config.yaml
model: "masked image model"
horizontal_flip: true
mask_ratio: 0.75
loss: "l1"
norm: "layernorm"
qk_norm: false
parallel_block: false
init: "trunc_normal_002"
lr: 0.016
momentum: 0.95
nesterov: true
adamw_lr_other_params: 0.0015
ema_decay: 0.999
warmup_steps: 840
Rows from block 5 of a small masked image model, named by matrix and row number. Rows with one number belong to one channel. Each number is 50 + 15 x the weight over its row's rms, rounded and kept within 0 to 99. All counts start at 0.
After each channel's rows are labels from the 100 images, of 14848, where the channel reaches its highest value: "responds to" is what is common among them; "place" is the part of the image that holds the peak. Only what is clearly more common there than usual is listed. The data: stained colorectal tissue patches (NCT-CRC-HE-100K).
# convs0: expand pointwise conv (model.blocks.5.convs.0.weight, 384x96x1x1), inputs 0-95
# convs1: depthwise 3x3 conv (model.blocks.5.convs.1.weight, 384x1x3x3, trained with AdamW), a 3x3 kernel
# convs2: project pointwise conv (model.blocks.5.convs.2.weight, 96x384x1x1, transposed), outputs 0-95

convs0.87:49 34 53 69 34 44 51 30 32 65 60 53 32 46 54 30 44 72 69 61 51 30 35 54 69 42 79 66 58 59 14 60 62 47 53 79 47 32 37 20 52 74 45 53 62 42 43 43 18 69 48 50 47 55 49 77 62 32 60 35 42 31 49 47 17 45 57 53 50 82 71 52 42 17 45 51 55 50 62 62 34 49 72 32 38 56 81 49 61 64 52 40 24 45 44 50
convs1.87:67 84 42 48 37 55 43 41 37
convs2.87:51 49 78 73 55 36 59 58 52 63 49 42 48 38 47 58 42 99 61 74 64 77 54 35 47 46 61 78 65 38 22 73 50 66 19 43 35 41 36 24 48 46 53 36 60 40 61 40 39 52 58 45 61 59 55 34 77 50 52 41 61 45 50 31 17 32 41 53 46 43 50 49 71 24 61 58 74 48 51 48 19 56 42 38 42 86 41 57 59 58 61 42 59 72 39 58
responds to: tissue: smooth muscle
place: bottom right

convs0.272:83 35 39 56 50 32 47 71 48 30 33 71 24 45 54 44 49 68 31 36 68 49 41 39 62 57 55 31 84 61 57 42 54 34 70 48 43 43 36 66 61 42 50 47 66 40 69 34 45 51 26 28 70 55 34 59 39 45 35 41 78 50 73 83 84 34 43 81 53 46 16 43 32 69 51 33 30 39 50 58 57 55 71 60 43 69 51 59 37 50 45 43 46 37 56 45
convs1.272:33 37 56 54 73 76 66 46 42
convs2.272:48 63 58 51 46 41 47 60 52 81 53 33 47 46 66 36 53 61 32 59 65 54 17 41 75 51 55 42 52 73 54 19 65 44 70 47 65 62 52 48 49 60 27 48 58 53 68 71 51 54 41 58 46 75 53 39 55 46 49 63 57 56 06 76 71 35 20 29 23 29 42 56 73 44 53 60 55 37 65 22 37 29 23 52 44 44 42 67 57 76 62 46 39 45 45 22
responds to: tissue: smooth muscle
place: top left

convs0.352:74 38 47 37 39 35 40 48 71 40 63 42 46 35 62 51 31 53 60 42 51 67 61 41 55 39 52 49 47 28 47 57 36 53 44 71 42 16 39 61 38 61 57 17 75 85 43 58 54 17 30 34 55 65 71 51 48 39 75 37 38 46 53 21 35 71 64 35 56 73 21 41 53 57 60 70 44 69 48 57 23 51 70 60 56 88 45 65 59 49 71 47 36 62 43 50
convs1.352:82 69 45 44 37 46 52 33 39
convs2.352:51 47 30 40 60 48 57 44 62 84 32 34 54 49 55 42 30 54 72 34 35 70 37 65 77 31 68 54 23 33 49 70 50 60 15 71 38 66 58 26 73 54 41 50 79 56 57 45 46 66 56 42 50 33 47 61 41 27 49 53 31 51 55 43 62 60 75 33 54 65 53 31 22 56 72 35 66 31 45 51 56 41 48 26 37 71 61 59 44 66 78 47 20 66 58 52
responds to: tissue: smooth muscle
place: bottom right

convs0.284:65 59 68 32 60 75 48 86 51 48 44 42 67 49 57 38 65 59 46 23 36 45 66 31 46 52 68 56 41 49 31 43 38 67 57 51 53 44 47 50 71 26 68 51 52 21 14 58 30 41 32 51 55 38 56 56 51 44 46 63 19 33 49 53 50 48 45 49 92 84 46 38 57 45 65 52 62 54 45 50 45 53 31 37 46 58 25 30 29 47 23 55 85 28 27 43
convs1.284:44 37 27 52 60 57 22 38 34
convs2.284:58 32 49 58 49 42 60 33 48 33 19 60 32 59 33 59 55 51 41 56 63 38 08 48 57 41 70 60 53 56 37 44 60 75 52 58 76 46 67 36 49 32 54 23 26 78 55 18 64 47 50 66 29 57 26 48 63 86 62 45 53 63 51 60 57 73 56 64 78 92 64 36 60 50 43 53 64 54 45 34 57 61 21 44 51 52 60 56 46 39 60 53 36 43 57 31
responds to: tissue: lymphocytes
place: top left

convs0.185:67 60 13 62 37 57 45 42 41 44 66 82 20 46 62 27 26 57 37 34 39 47 46 32 53 43 42 53 74 65 58 72 43 49 30 20 81 42 58 54 75 68 35 71 48 46 54 43 30 37 45 44 49 62 39 46 35 61 35 51 25 45 38 46 44 65 33 55 71 60 60 36 53 44 21 39 41 40 87 59 41 42 36 46 60 48 47 29 57 22 54 42 22 40 41 59
convs1.185:40 45 38 65 81 65 58 42 35
convs2.185:47 45 60 34 55 29 57 47 46 61 45 53 43 73 63 69 85 66 61 52 51 33 41 57 43 27 32 72 44 31 49 51 61 63 73 44 38 44 61 30 41 18 68 47 37 74 61 50 38 25 44 45 44 65 48 50 26 56 55 52 30 16 64 30 38 62 31 45 68 56 52 77 40 43 42 37 62 51 48 25 29 23 63 59 28 56 56 74 47 63 45 65 47 14 24 60
responds to: tissue: lymphocytes
place: top left; top centre

convs0.315:51 57 36 20 39 59 53 24 61 84 52 54 75 52 56 33 54 40 60 34 55 28 45 47 53 56 62 39 30 41 46 65 60 64 70 37 55 17 52 65 34 33 37 60 19 57 66 42 78 68 53 57 39 56 30 76 62 59 55 61 75 29 42 57 63 67 48 40 38 69 38 64 36 42 48 30 45 56 62 47 46 43 42 53 89 44 55 33 66 13 32 70 62 36 41 57
convs1.315:42 64 37 42 76 73 62 59 38
convs2.315:13 42 56 70 25 41 33 36 48 28 43 54 35 53 51 64 09 53 49 62 40 64 52 45 57 33 29 28 66 56 48 10 24 16 67 60 58 45 53 38 74 50 46 65 54 29 54 54 47 48 58 34 63 45 40 46 59 53 40 53 38 72 61 46 48 54 80 30 49 52 58 70 47 26 35 65 50 48 63 73 58 49 80 62 64 49 49 25 76 39 63 64 55 39 48 50
responds to: tissue: lymphocytes; tissue: normal colon mucosa
place: bottom left

convs0.16:71 33 50 00 46 44 31 38 59 51 48 39 78 35 42 42 25 60 40 40 46 51 76 54 48 39 47 51 14 81 53 48 45 31 44 53 40 40 27 64 31 45 46 64 44 49 22 45 58 35 35 56 25 49 53 60 57 38 56 52 11 65 56 39 54 80 27 26 62 49 58 48 49 41 53 26 64 69 59 43 57 30 58 66 46 67 66 48 62 53 63 31 44 34 58 37
convs1.16:69 68 49 64 65 35 48 35 28
convs2.16:20 59 48 59 81 62 59 24 31 61 58 51 32 74 47 71 40 56 60 72 65 46 46 38 35 51 57 48 69 14 13 56 26 54 60 85 45 56 55 53 47 49 40 57 55 45 58 59 30 56 50 36 51 62 40 60 71 57 45 44 60 62 59 39 49 56 57 38 22 46 38 48 38 48 39 53 87 21 50 56 82 45 47 67 57 46 29 60 61 66 49 84 41 66 48 31
responds to: tissue: smooth muscle
place: bottom right

convs0.86:51 34 59 40 35 25 25 54 41 71 52 71 08 49 40 55 28 41 25 28 36 51 64 45 65 60 70 45 47 48 56 46 34 57 47 30 63 62 41 47 53 62 49 78 79 31 66 63 48 49 69 39 54 35 30 50 49 32 46 72 66 41 59 61 63 57 64 58 54 37 28 24 46 53 28 58 47 64 71 70 58 21 71 43 55 52 36 49 61 61 73 19 53 25 64 62
convs1.86:55 46 29 69 77 37 58 63 46
convs2.86:48 25 51 94 61 23 52 31 37 28 55 19 44 46 50 30 67 82 54 54 41 45 47 52 53 42 29 64 61 30 46 28 27 35 34 45 46 60 75 68 28 70 58 49 51 56 50 46 50 41 42 61 33 59 58 77 31 56 12 39 62 76 65 44 50 40 45 60 38 36 58 54 57 34 71 50 48 81 44 50 19 44 41 28 42 57 59 49 32 48 60 47 29 54 43 51
responds to: tissue: smooth muscle
place: top right

convs0.342:55 52 28 44 39 07 65 22 61 55 77 55 69 41 57 44 55 42 74 50 56 23 53 17 73 83 48 39 57 73 50 61 50 42 60 56 50 75 57 39 57 92 75 47 81 39 23 57 56 52 55 37 63 58 55 49 43 52 21 57 49 41 33 46 40 48 54 49 35 52 38 40 35 36 70 61 33 60 44 61 49 44 44 61 67 54 43 58 56 42 75 40 62 54 55 80
convs1.342:63 33 76 68 37 51 57 36 62
convs2.342:56 28 66 50 55 48 58 88 71 67 63 47 41 47 60 28 32 28 67 55 60 59 33 56 50 61 39 56 45 53 64 53 75 57 35 77 33 58 75 64 44 58 34 45 34 61 21 68 63 42 33 62 75 48 70 51 45 60 56 42 64 55 30 50 45 65 58 59 30 72 37 64 77 48 62 62 54 39 34 74 50 52 75 59 76 74 45 54 39 81 70 29 63 63 56 70
responds to: tissue: lymphocytes
place: top right

convs0.330:76 56 35 15 42 70 38 21 88 81 41 47 70 36 60 72 38 59 51 41 28 57 67 60 56 48 80 38 14 37 44 43 65 54 52 70 54 68 36 76 54 53 57 35 48 64 50 49 47 34 36 73 45 52 45 66 65 27 44 49 71 55 63 44 60 61 53 51 53 64 27 41 28 46 50 31 78 52 42 60 40 53 52 51 41 70 47 63 41 27 82 47 45 57 55 41
convs1.330:76 43 53 78 41 37 43 39 42
convs2.330:25 31 43 72 62 56 48 49 30 59 47 50 39 96 39 51 43 51 67 51 67 56 48 41 31 38 69 66 46 43 20 78 29 50 25 64 34 39 67 81 49 51 56 67 40 60 42 26 54 50 77 43 58 85 56 61 49 54 37 41 54 59 54 28 65 61 40 47 33 47 22 52 59 41 55 63 62 36 29 37 45 40 56 63 51 53 68 48 26 65 50 60 16 63 43 28
responds to: tissue: smooth muscle
place: bottom centre

convs0.260:58 51 25 67 36 31 32 45 51 39 61 67 38 48 61 37 54 70 36 62 77 50 46 30 39 72 39 53 34 78 66 50 45 43 52 49 43 55 71 63 52 36 41 54 77 44 74 52 80 64 44 35 67 59 46 28 24 64 54 77 81 34 68 94 60 32 64 48 55 48 62 36 46 54 45 45 42 26 33 43 52 70 56 40 46 57 56 87 55 59 71 38 59 53 37 53
convs1.260:46 70 41 76 53 33 64 36 37
convs2.260:21 31 44 12 52 60 55 40 34 34 48 88 52 33 50 68 41 56 21 30 57 80 32 52 61 44 59 52 32 42 39 35 47 35 46 57 56 57 24 51 36 53 70 29 42 76 53 74 48 62 44 37 55 66 52 31 33 63 50 64 58 53 46 35 57 48 23 36 61 61 30 70 38 28 35 24 57 49 59 30 51 43 34 38 51 71 44 61 41 81 70 37 57 42 53 34
responds to: tissue: smooth muscle
place: bottom right

convs0.124:77 44 44 40 39 46 58 36 39 23 61 42 62 56 59 57 51 40 67 57 53 62 45 66 22 48 48 22 48 49 40 40 47 16 40 57 60 36 49 49 66 51 35 46 46 46 64 53 27 54 52 38 53 43 53 41 35 62 11 46 50 43 65 53 63 33 23 35 61 46 75 62 33 69 26 58 68 66 38 78 82 67 38 34 40 65 42 21 63 34 44 15 29 72 45 44
convs1.124:63 44 55 52 34 28 38 77 63
convs2.124:63 57 58 49 57 73 38 37 31 26 60 65 55 33 83 73 59 71 44 49 36 24 73 32 62 50 41 61 29 62 37 68 56 64 25 46 48 46 62 39 65 56 36 31 57 63 65 76 38 35 38 16 22 52 74 27 55 39 57 40 44 63 68 53 68 21 47 39 64 42 47 54 90 49 72 56 67 42 47 49 59 43 28 40 40 51 52 37 52 62 70 36 49 46 53 65
responds to: tissue: lymphocytes
place: top left

convs0.295:52 51 21 57 41 45 42 55 51 68 75 44 25 61 47 34 55 39 23 57 34 48 44 34 31 34 82 57 64 69 61 42 46 83 26 37 52 70 60 74 56 57 57 65 31 61 54 80 29 50 24 46 30 49 28 21 35 63 46 55 34 52 55 67 35 77 72 40 66 68 67 52 63 45 55 63 50 55 71 38 44 63 52 49 54 61 55 71 31 59 56 58 27 55 40 73
convs1.295:35 39 12 55 54 42 48 52 39
convs2.295:62 40 53 48 47 40 43 67 44 66 47 68 32 37 57 51 66 50 21 52 51 18 30 41 72 36 68 51 75 48 32 61 52 60 50 72 31 46 55 62 36 40 39 39 38 48 62 57 67 35 28 45 12 40 40 70 41 58 57 27 24 69 54 75 58 50 47 62 78 64 69 63 63 42 72 66 58 59 54 43 55 21 38 49 47 49 27 72 36 40 46 51 68 36 48 08
responds to: tissue: lymphocytes
place: top right