From a checkpoint of a small masked image model: 32-pixel images, norm layernorm.
Rows from block 5 of a small masked image model, named by matrix and row number. Rows with one number belong to one channel. Each number is 128 + 32 x the weight over its row's rms, rounded and kept within 0 to 255. All counts start at 0. Numbers have three digits each. After the name is the row's rms in percent of the matrix's.
After each channel's rows are labels from the 100 images, of 14848, where the channel reaches its highest value: "top examples" is what is common among them; "colour at peak" is the nearest of a few named colours to the mean colour under the peak. Only what is clearly more common there than usual is listed. The data: stained colorectal tissue patches (NCT-CRC-HE-100K). In brackets: how many of the 100.
# convs0: expand pointwise conv (model.blocks.5.convs.0.weight, 384x96x1x1), inputs 0-95
# convs1: depthwise 3x3 conv (model.blocks.5.convs.1.weight, 384x1x3x3, trained with AdamW), a 3x3 kernel
# convs2: project pointwise conv (model.blocks.5.convs.2.weight, 96x384x1x1, transposed), outputs 0-95

convs0.187 126:151089150148157082137147135104148106194130115156153103173166124116093142103092125142151135106017155114142101162125175180131130164141106162136109130128136154117165129120160106111168090186184130107128113154175205180142125104105091149138107147176179116151148123085081154094213113102145167136
convs1.187 102:156119098170120174103082156
convs2.187 119:106146130134160115107109142137156115114175089126135075188127084083154092069135103161122082138184130167115189154141126174163221139140123101159197128095148136134163143172077151102164133163129106163082097092144117109148130114151103119161120137149151168133173151102129113097057149108210150101
top examples: tissue: tumour epithelium (53); tissue: smooth muscle (33)
colour at peak: white (85)

convs0.228 101:151094057148105089135102138114083121115171079146081192154145096150113135086132206154101132118107127152156096138150160124094127111099100146177115191142054105066063149145137123123086130112145109149147170065096152155111085178166068116170081126151117102103148119142099140070148138148109123124
convs1.228 162:135132127136221131116141133
convs2.228 106:098155130137165139154093087132147120159164108135141119133149141108115116161120057142140083128083081106128134176099186151204140146175130075084094135098133114157086153178126148078205088121110108130191138130078095145175150078120119148092171169130099174172190095145124154151126150122174089126
top examples: tissue: smooth muscle (72)
colour at peak: white (95)

convs0.221 097:001145134117130108155150205073129129128135115153142134075088125134133107130094147155121076160132140067114176124144118162146134135167141124102115074142132053098136087090106148149173136130135123121059161100158151151162152076130125138131113121110154123084056164114077130135195121092118128143
convs1.221 089:173154115193158152135152136
convs2.221 118:095173067136107142124155121181155106117169127086135132096124117170105149118189120118140119156206129148069104153085105082112165129109063166159149093115098166096125209102108132112129148141106145130108099160094153140132169088163165104173157124118159116135125091112153145195122134194106215144
top examples: tissue: adipose tissue (37)
colour at peak: white (100)

convs0.164 133:063163107140098115116177136106145156143132098122131126127159097151146173123188129095134098159113102110109077180128172130161083129075124173146109114047179117091147077149186178101116118199169110112150119121063161160112131182118158123139165122114090142069122138111213130148116131130109089112
convs1.164 093:129133183130127173161183119
convs2.164 118:097151203128138172122125147142119155190137121168157135117108148192124151175161128103156148155095164155169097193142124081140043139158118084104092137111100118098179131110105180096072172133076198126101178158137142131134162163068145133124150160136116096125144098183149140149184113123146133151
top examples: tissue: normal colon mucosa (53); tissue: mucus (28)
colour at peak: black (32)

convs0.51 068:192120113091068088133155110089137149199140148084144126149073101159097087125090123093080204111153124177080116163114133110166123153096137141112081209166090051138138138136107083139117151146147091149096125122136120112120086144110075132087137090115138106116143083107125106088061119096136088136
convs1.51 108:103117146149180184125170138
convs2.51 053:127146099077198110137115121116087121116187110152147118089119169106174102184152059123134135098122188112135135153157114133089142134141091158113116083145151160110132170097086220123136142070158137177140128060116160133184132125102148186147112092102068081175127134125104091145106173164112121161
top examples: tissue: lymphocytes (100)
colour at peak: black (55)

convs0.143 097:148143180189094072105141182128117125149062134143182113119097135118090158131101121095138104132153110103174101167137143101158121100156114123181116081121111178118111154092104149178177129157120133081148164114124130136096096142094163131236166097126083100074185130160133140066139140140092162176
convs1.143 090:156140156171092091151086103
convs2.143 127:043131133139137120099099108109127110124123150118152123136136151136085114097210142152153101139132068132190054107155165109077101113138128135152144090100162097136128176119102158142130164104069124080139162169135191141151070108082056149111112116124104152085165112165084163149095191174134137153
top examples: tissue: tumour epithelium (37); tissue: normal colon mucosa (26)
colour at peak: grey (88)

convs0.120 141:078121107090127136107127136058186130064144146168163149158024177173095121118127132125156147106109129138120160206150093137133085164120127115120141060129170080158143120149089127125142100097160072103100158132112150098120124149135066151080138075116158173117084130109163107164137126132193125124
convs1.120 091:087155162126188104157147111
convs2.120 154:118128148126112113140086110148211144101095156156140160144114182198108088126150061102157109099125087128121100164125147057163089113116116115141163083176127108105101078103141144067034106130094141182094101154133155092117125120099184097106182141102136146183150082134122096158131155144147152141
top examples: tissue: adipose tissue (92)
colour at peak: white (94)

convs0.101 042:140131103078122175095175158152055099184083125094138119129135199119134162148100164148112067139135147160101148138109154154161089088090115201136172137135154118156117102084136169105146079170147163138134146121164146165113186159144146157138133131179105182100157149181102135088068082141133157172
convs1.101 084:123150161111068131145070119
convs2.101 050:079118123099134146088159162159148140129132192176179142129153138106160146160090144147150084143081107122134125150193139162086109132098100169167139178136134117161171108138050134110151134151130146165192156170157141162101200147122129139132062127134053126033148119168131140149114141094089109109
top examples: tissue: normal colon mucosa (60)
colour at peak: grey (89)

convs0.29 062:144151169143163116061142130136112148114100137139076131151196136137128107117081151159068083130065075112130167117148129110119101123142151120112127187098117040101133180108155147132195077146158119153144129185112125160110191103139143133161128132113157151119209179130090164166163119075169141130
convs1.29 099:166177164165138168106149129
convs2.29 050:146109108160078152143110122171204131065096142125093141110162142128131102159159105123077163180133175111054155179123118092080160136113165164106172143109109094139108134102181092164068141142073119189150124139119166087104099067134121139127139083194090149097156168089145166148125096137123131152
top examples: tissue: smooth muscle (84)
colour at peak: white (89)

convs0.270 100:083110087124152070046136144119114106172106153146123114134160075107143142101110134139178124104107150086109184149154104175115106133116123121122096118142133038161168165144148143134100110144198105154154124147114140161134184109163108168140101152180185146075131195087119171106164173076167155142
convs1.270 094:178143098137155145088149177
convs2.270 096:209161155145159154114146137190164106091132112140102127140175082087128153155103085176106092199172106157119158131134088114104186146199178112153138093120092103179097152146132087111110095131105156135091110137147167132098173093111135130154178115076139084175172129135163140194152122163142153118
top examples: tissue: smooth muscle (93)
colour at peak: white (99)

convs0.81 074:081133096099093074117126164138156076151140127118132132108064124124143106146113196092122113132141183112168133141097093182130123153179155145094133189126123076089126142144168171162176100103147140122087112071155170086102140115075081158162090121099109141149072091089078159115146189081104126172
convs1.81 100:081111165139195153131128117
convs2.81 070:165138118108134130150123108179177134090088113104075171151168126126127178132131102162117114184093166099134101104160162185072146127103125117069117131077196118153106149088114164105135105089081168060168147173070092159118107124130097168105077157096133061106159067124135136178121134154133127119
top examples: tissue: adipose tissue (70)
colour at peak: white (99)

convs0.146 059:089085112125124094123175173153105116087102162128159107111088203140106168156130110178148170119088088150113091103110157115099106131141141149153089190121133130074105166081138172112137164122120148110141107143114104065205201146144085159123131156120177104069105121154091115101156140106086192173
convs1.146 100:156144150155184161156125172
convs2.146 092:191107128160125147110086081107142123172124079176104134135165084137170132134181107185143138161184172103097119138105125101084155140121085088056157132129133105118097145173211132142130087120123134150056113179115169152118070117133150102101110151162124143177148137199143118166157120155141071115
top examples: tissue: smooth muscle (37)
colour at peak: white (92)

convs0.117 062:103122188123062131093098130072118134123167137093164143167107109122124109133109157093182096098100033118143117147124170133105134115120099112129108108123122138143074175124085109190090133101152114093097097144154170160079094161187128081107144122185145102156071050162123120118128166147122170181
convs1.117 077:160099099170105097161128082
convs2.117 058:138136159171096121114122135130132068067084114120130147101160154227136144155166148148070094112117108065136085157176162173178154086093138102171143122139128110098126152141175091209102112087132145086149121140198130187087149149102103107084124151143118177090146118123158122123112140157125160167
top examples: tissue: mucus (65)
colour at peak: grey (90)

convs0.317 096:099116167133132090127160213137132054107170099069087109105091124101197086157085144142162151113137111126165121144163136136084133142125101132143137156090114165096127146102095169098097115146134136156080129102131135180122136148035095079168168135138125107108143160112115173104197135153089151198
convs1.317 117:158121129171145115196144096
convs2.317 074:094125136186108141054070150120102109164165102133133188124131177122179117122079104161146156102137122111096144118067153142156141110158175119117180049147138145091200131108075096127191139105145146108120131093138139189148120130095105111144153179153040130081140140141114108167172144156125132152
top examples: tissue: tumour epithelium (43)
colour at peak: black (25)

convs0.17 093:143141131184114170077102094074118137103127097107151168167146104165151106067112115137143132140165169052098115170143119125067104151149118117121133131104079136144170176084126112124120049103110076125149146107213161137101135144170090163164083127110159094103114156141166079129075125104139195108
convs1.17 101:124126089103114073085093101
convs2.17 108:131128176121104103148180125095121186098135105139130125111127131121068136145124157109106140082107128146076112103163165128142134065058099165190096182186178201065154088143119197181117138152174150094127077149097114095144146180102143107096145082104121124134113086164099114109136118092106104130
top examples: tissue: debris (50); tissue: smooth muscle (31)
colour at peak: grey (100)

convs0.323 068:163127181168104192175135106106098107062109100090184168103103103149186121112091118116166152139122129133137171129119099104109168132134143133120188126122180121070168188140153137106093093121147104119120123090133130158139138087129088177170156068109155076168173137108177106123096167075184142079
convs1.323 108:082093112086129128075097120
convs2.323 076:166189165131170093144172161081062173119159124153179186133108106092085135161172117126116175122119131153118124134177170091155100078114105177208138153138180185066121133144154145148176081161162150169088120143110145153108136143125113127133119147084121127118113054117111126131156092121129113070
top examples: tissue: debris (32); tissue: lymphocytes (29)
colour at peak: grey (90)

convs0.122 077:134115150102159089110076144105194167106133161115157109204083114164122140132112114131129103151048110102165176168106120136174127111139141100119143198115114099136110122148146170163178047091141120113086119151164131087175159091103170154126098099095120194189153160136126124136155160119187163142
convs1.122 095:142152128147195154086160139
convs2.122 061:199123098174098142208128101146216145094136122135135200131188128119106154204125172161086107155114166115126104102131124103152122116149155167099095122157145106125103125123182109120136047148111160111188142107135083142078120127088142111128071167155163119138126119148147081163144181130094133109
top examples: tissue: adipose tissue (97)
colour at peak: white (93)

convs0.26 071:057138101163114103092155176121111127118171134115127157089138158186151132171126176134117106138130134085111110155123117159131092150135175096113129182110062043140148138142086126158202129142130126174137123156098141071154187138107088130100138132124099104100197110126068103124174168101062100172
convs1.26 085:200147089139131135146160154
convs2.26 095:112092150167148158099207106127127128134086108141134115145181098148161144145178152119106120137197093138137143162094146069075122194069092126124136119163133119195117140173168105137141110143111149175128093124042169142146092103078161141153187121131194176126143100169155110129161110115155098142
top examples: tissue: smooth muscle (37)
colour at peak: white (99)

convs0.329 100:173175153155144096129136152139123040104100114121115099098122135121148155079110138137100159185113110130122099161120145150139060149155147161125113125130075047057185107142158042123161155161201143143164101121105108157175115094158155134146182086122144119144093110083118136100148145116171169107
convs1.329 098:141106111131101152130129211
convs2.329 102:172148084223146140131164163118131055140125077184162115156109071184149127144141129112164132119159136194142080149129134140149119157122055086107180105072177124146073170111123116117122082141145125143063164104138072146137167108128104126116108118136158136151182098146143152158100142100087128156
top examples: tissue: smooth muscle (49); tissue: tumour epithelium (46)
colour at peak: white (75)

convs0.279 060:073142190108133113150119150147079122131148157123127100146107093174129117089145111114130154155155086114144134113152137110151134119093144124141111115144132174084175139092153197173098051195115178144161134137154128158087115144135183129154110111195098101148188075197117196120182104077087113145
convs1.279 103:107104145095142138058167141
convs2.279 063:119084087109114136092121134137112131073162096067130120113134128133112140148134124104156137114107120123153113125126144152172074125109109130100062140127158150122102109195160154192069191085088127069151100175138149086149062126113094170071185077137110081185080182059143138118143122134141152127
top examples: tissue: mucus (28)
colour at peak: black (45)

convs0.244 102:160063153135106127125099123088112148044139141115133154132163100064142070174127106095113145144107111119155163092152138118136078083112133153153096127088137164057128121137163181136089191123129117138101058109118179070161080134104073091161157098128131136095142192095137095132158110085135084150
convs1.244 099:157177127190138104153127097
convs2.244 089:067134220107108130144099133113145108110069133136086117101096137176147111156155114113170089106167096143117123171130100097083105104161139081108132132085113091101123097089079111162139170148103158168085105083150076137142119080086078151182208133124103109151174165132104128114175084105149132083
top examples: tissue: tumour epithelium (52)
colour at peak: grey (99)

convs0.267 127:093164134103176107115106081159107130153159116146150126078156145150088194131131155140169159157117132169103127116074158093138124142142088129145110078197132115123089152203123126150108123034133131064160074167099121107118123155142089158136113094181120144093165131095162056135158160093185140146
convs1.267 093:122172118089171081137162146
convs2.267 117:121092097168061085143105119118146107148121155107117157144178151153091158144109172111116077109112094138152138150116121169176172107176136157121134136117165177134185115155170117125106187148176105118150088088108157147081139136136071181125161195110168081165169112143161160072100194179110093120
top examples: tissue: smooth muscle (43)
colour at peak: white (80)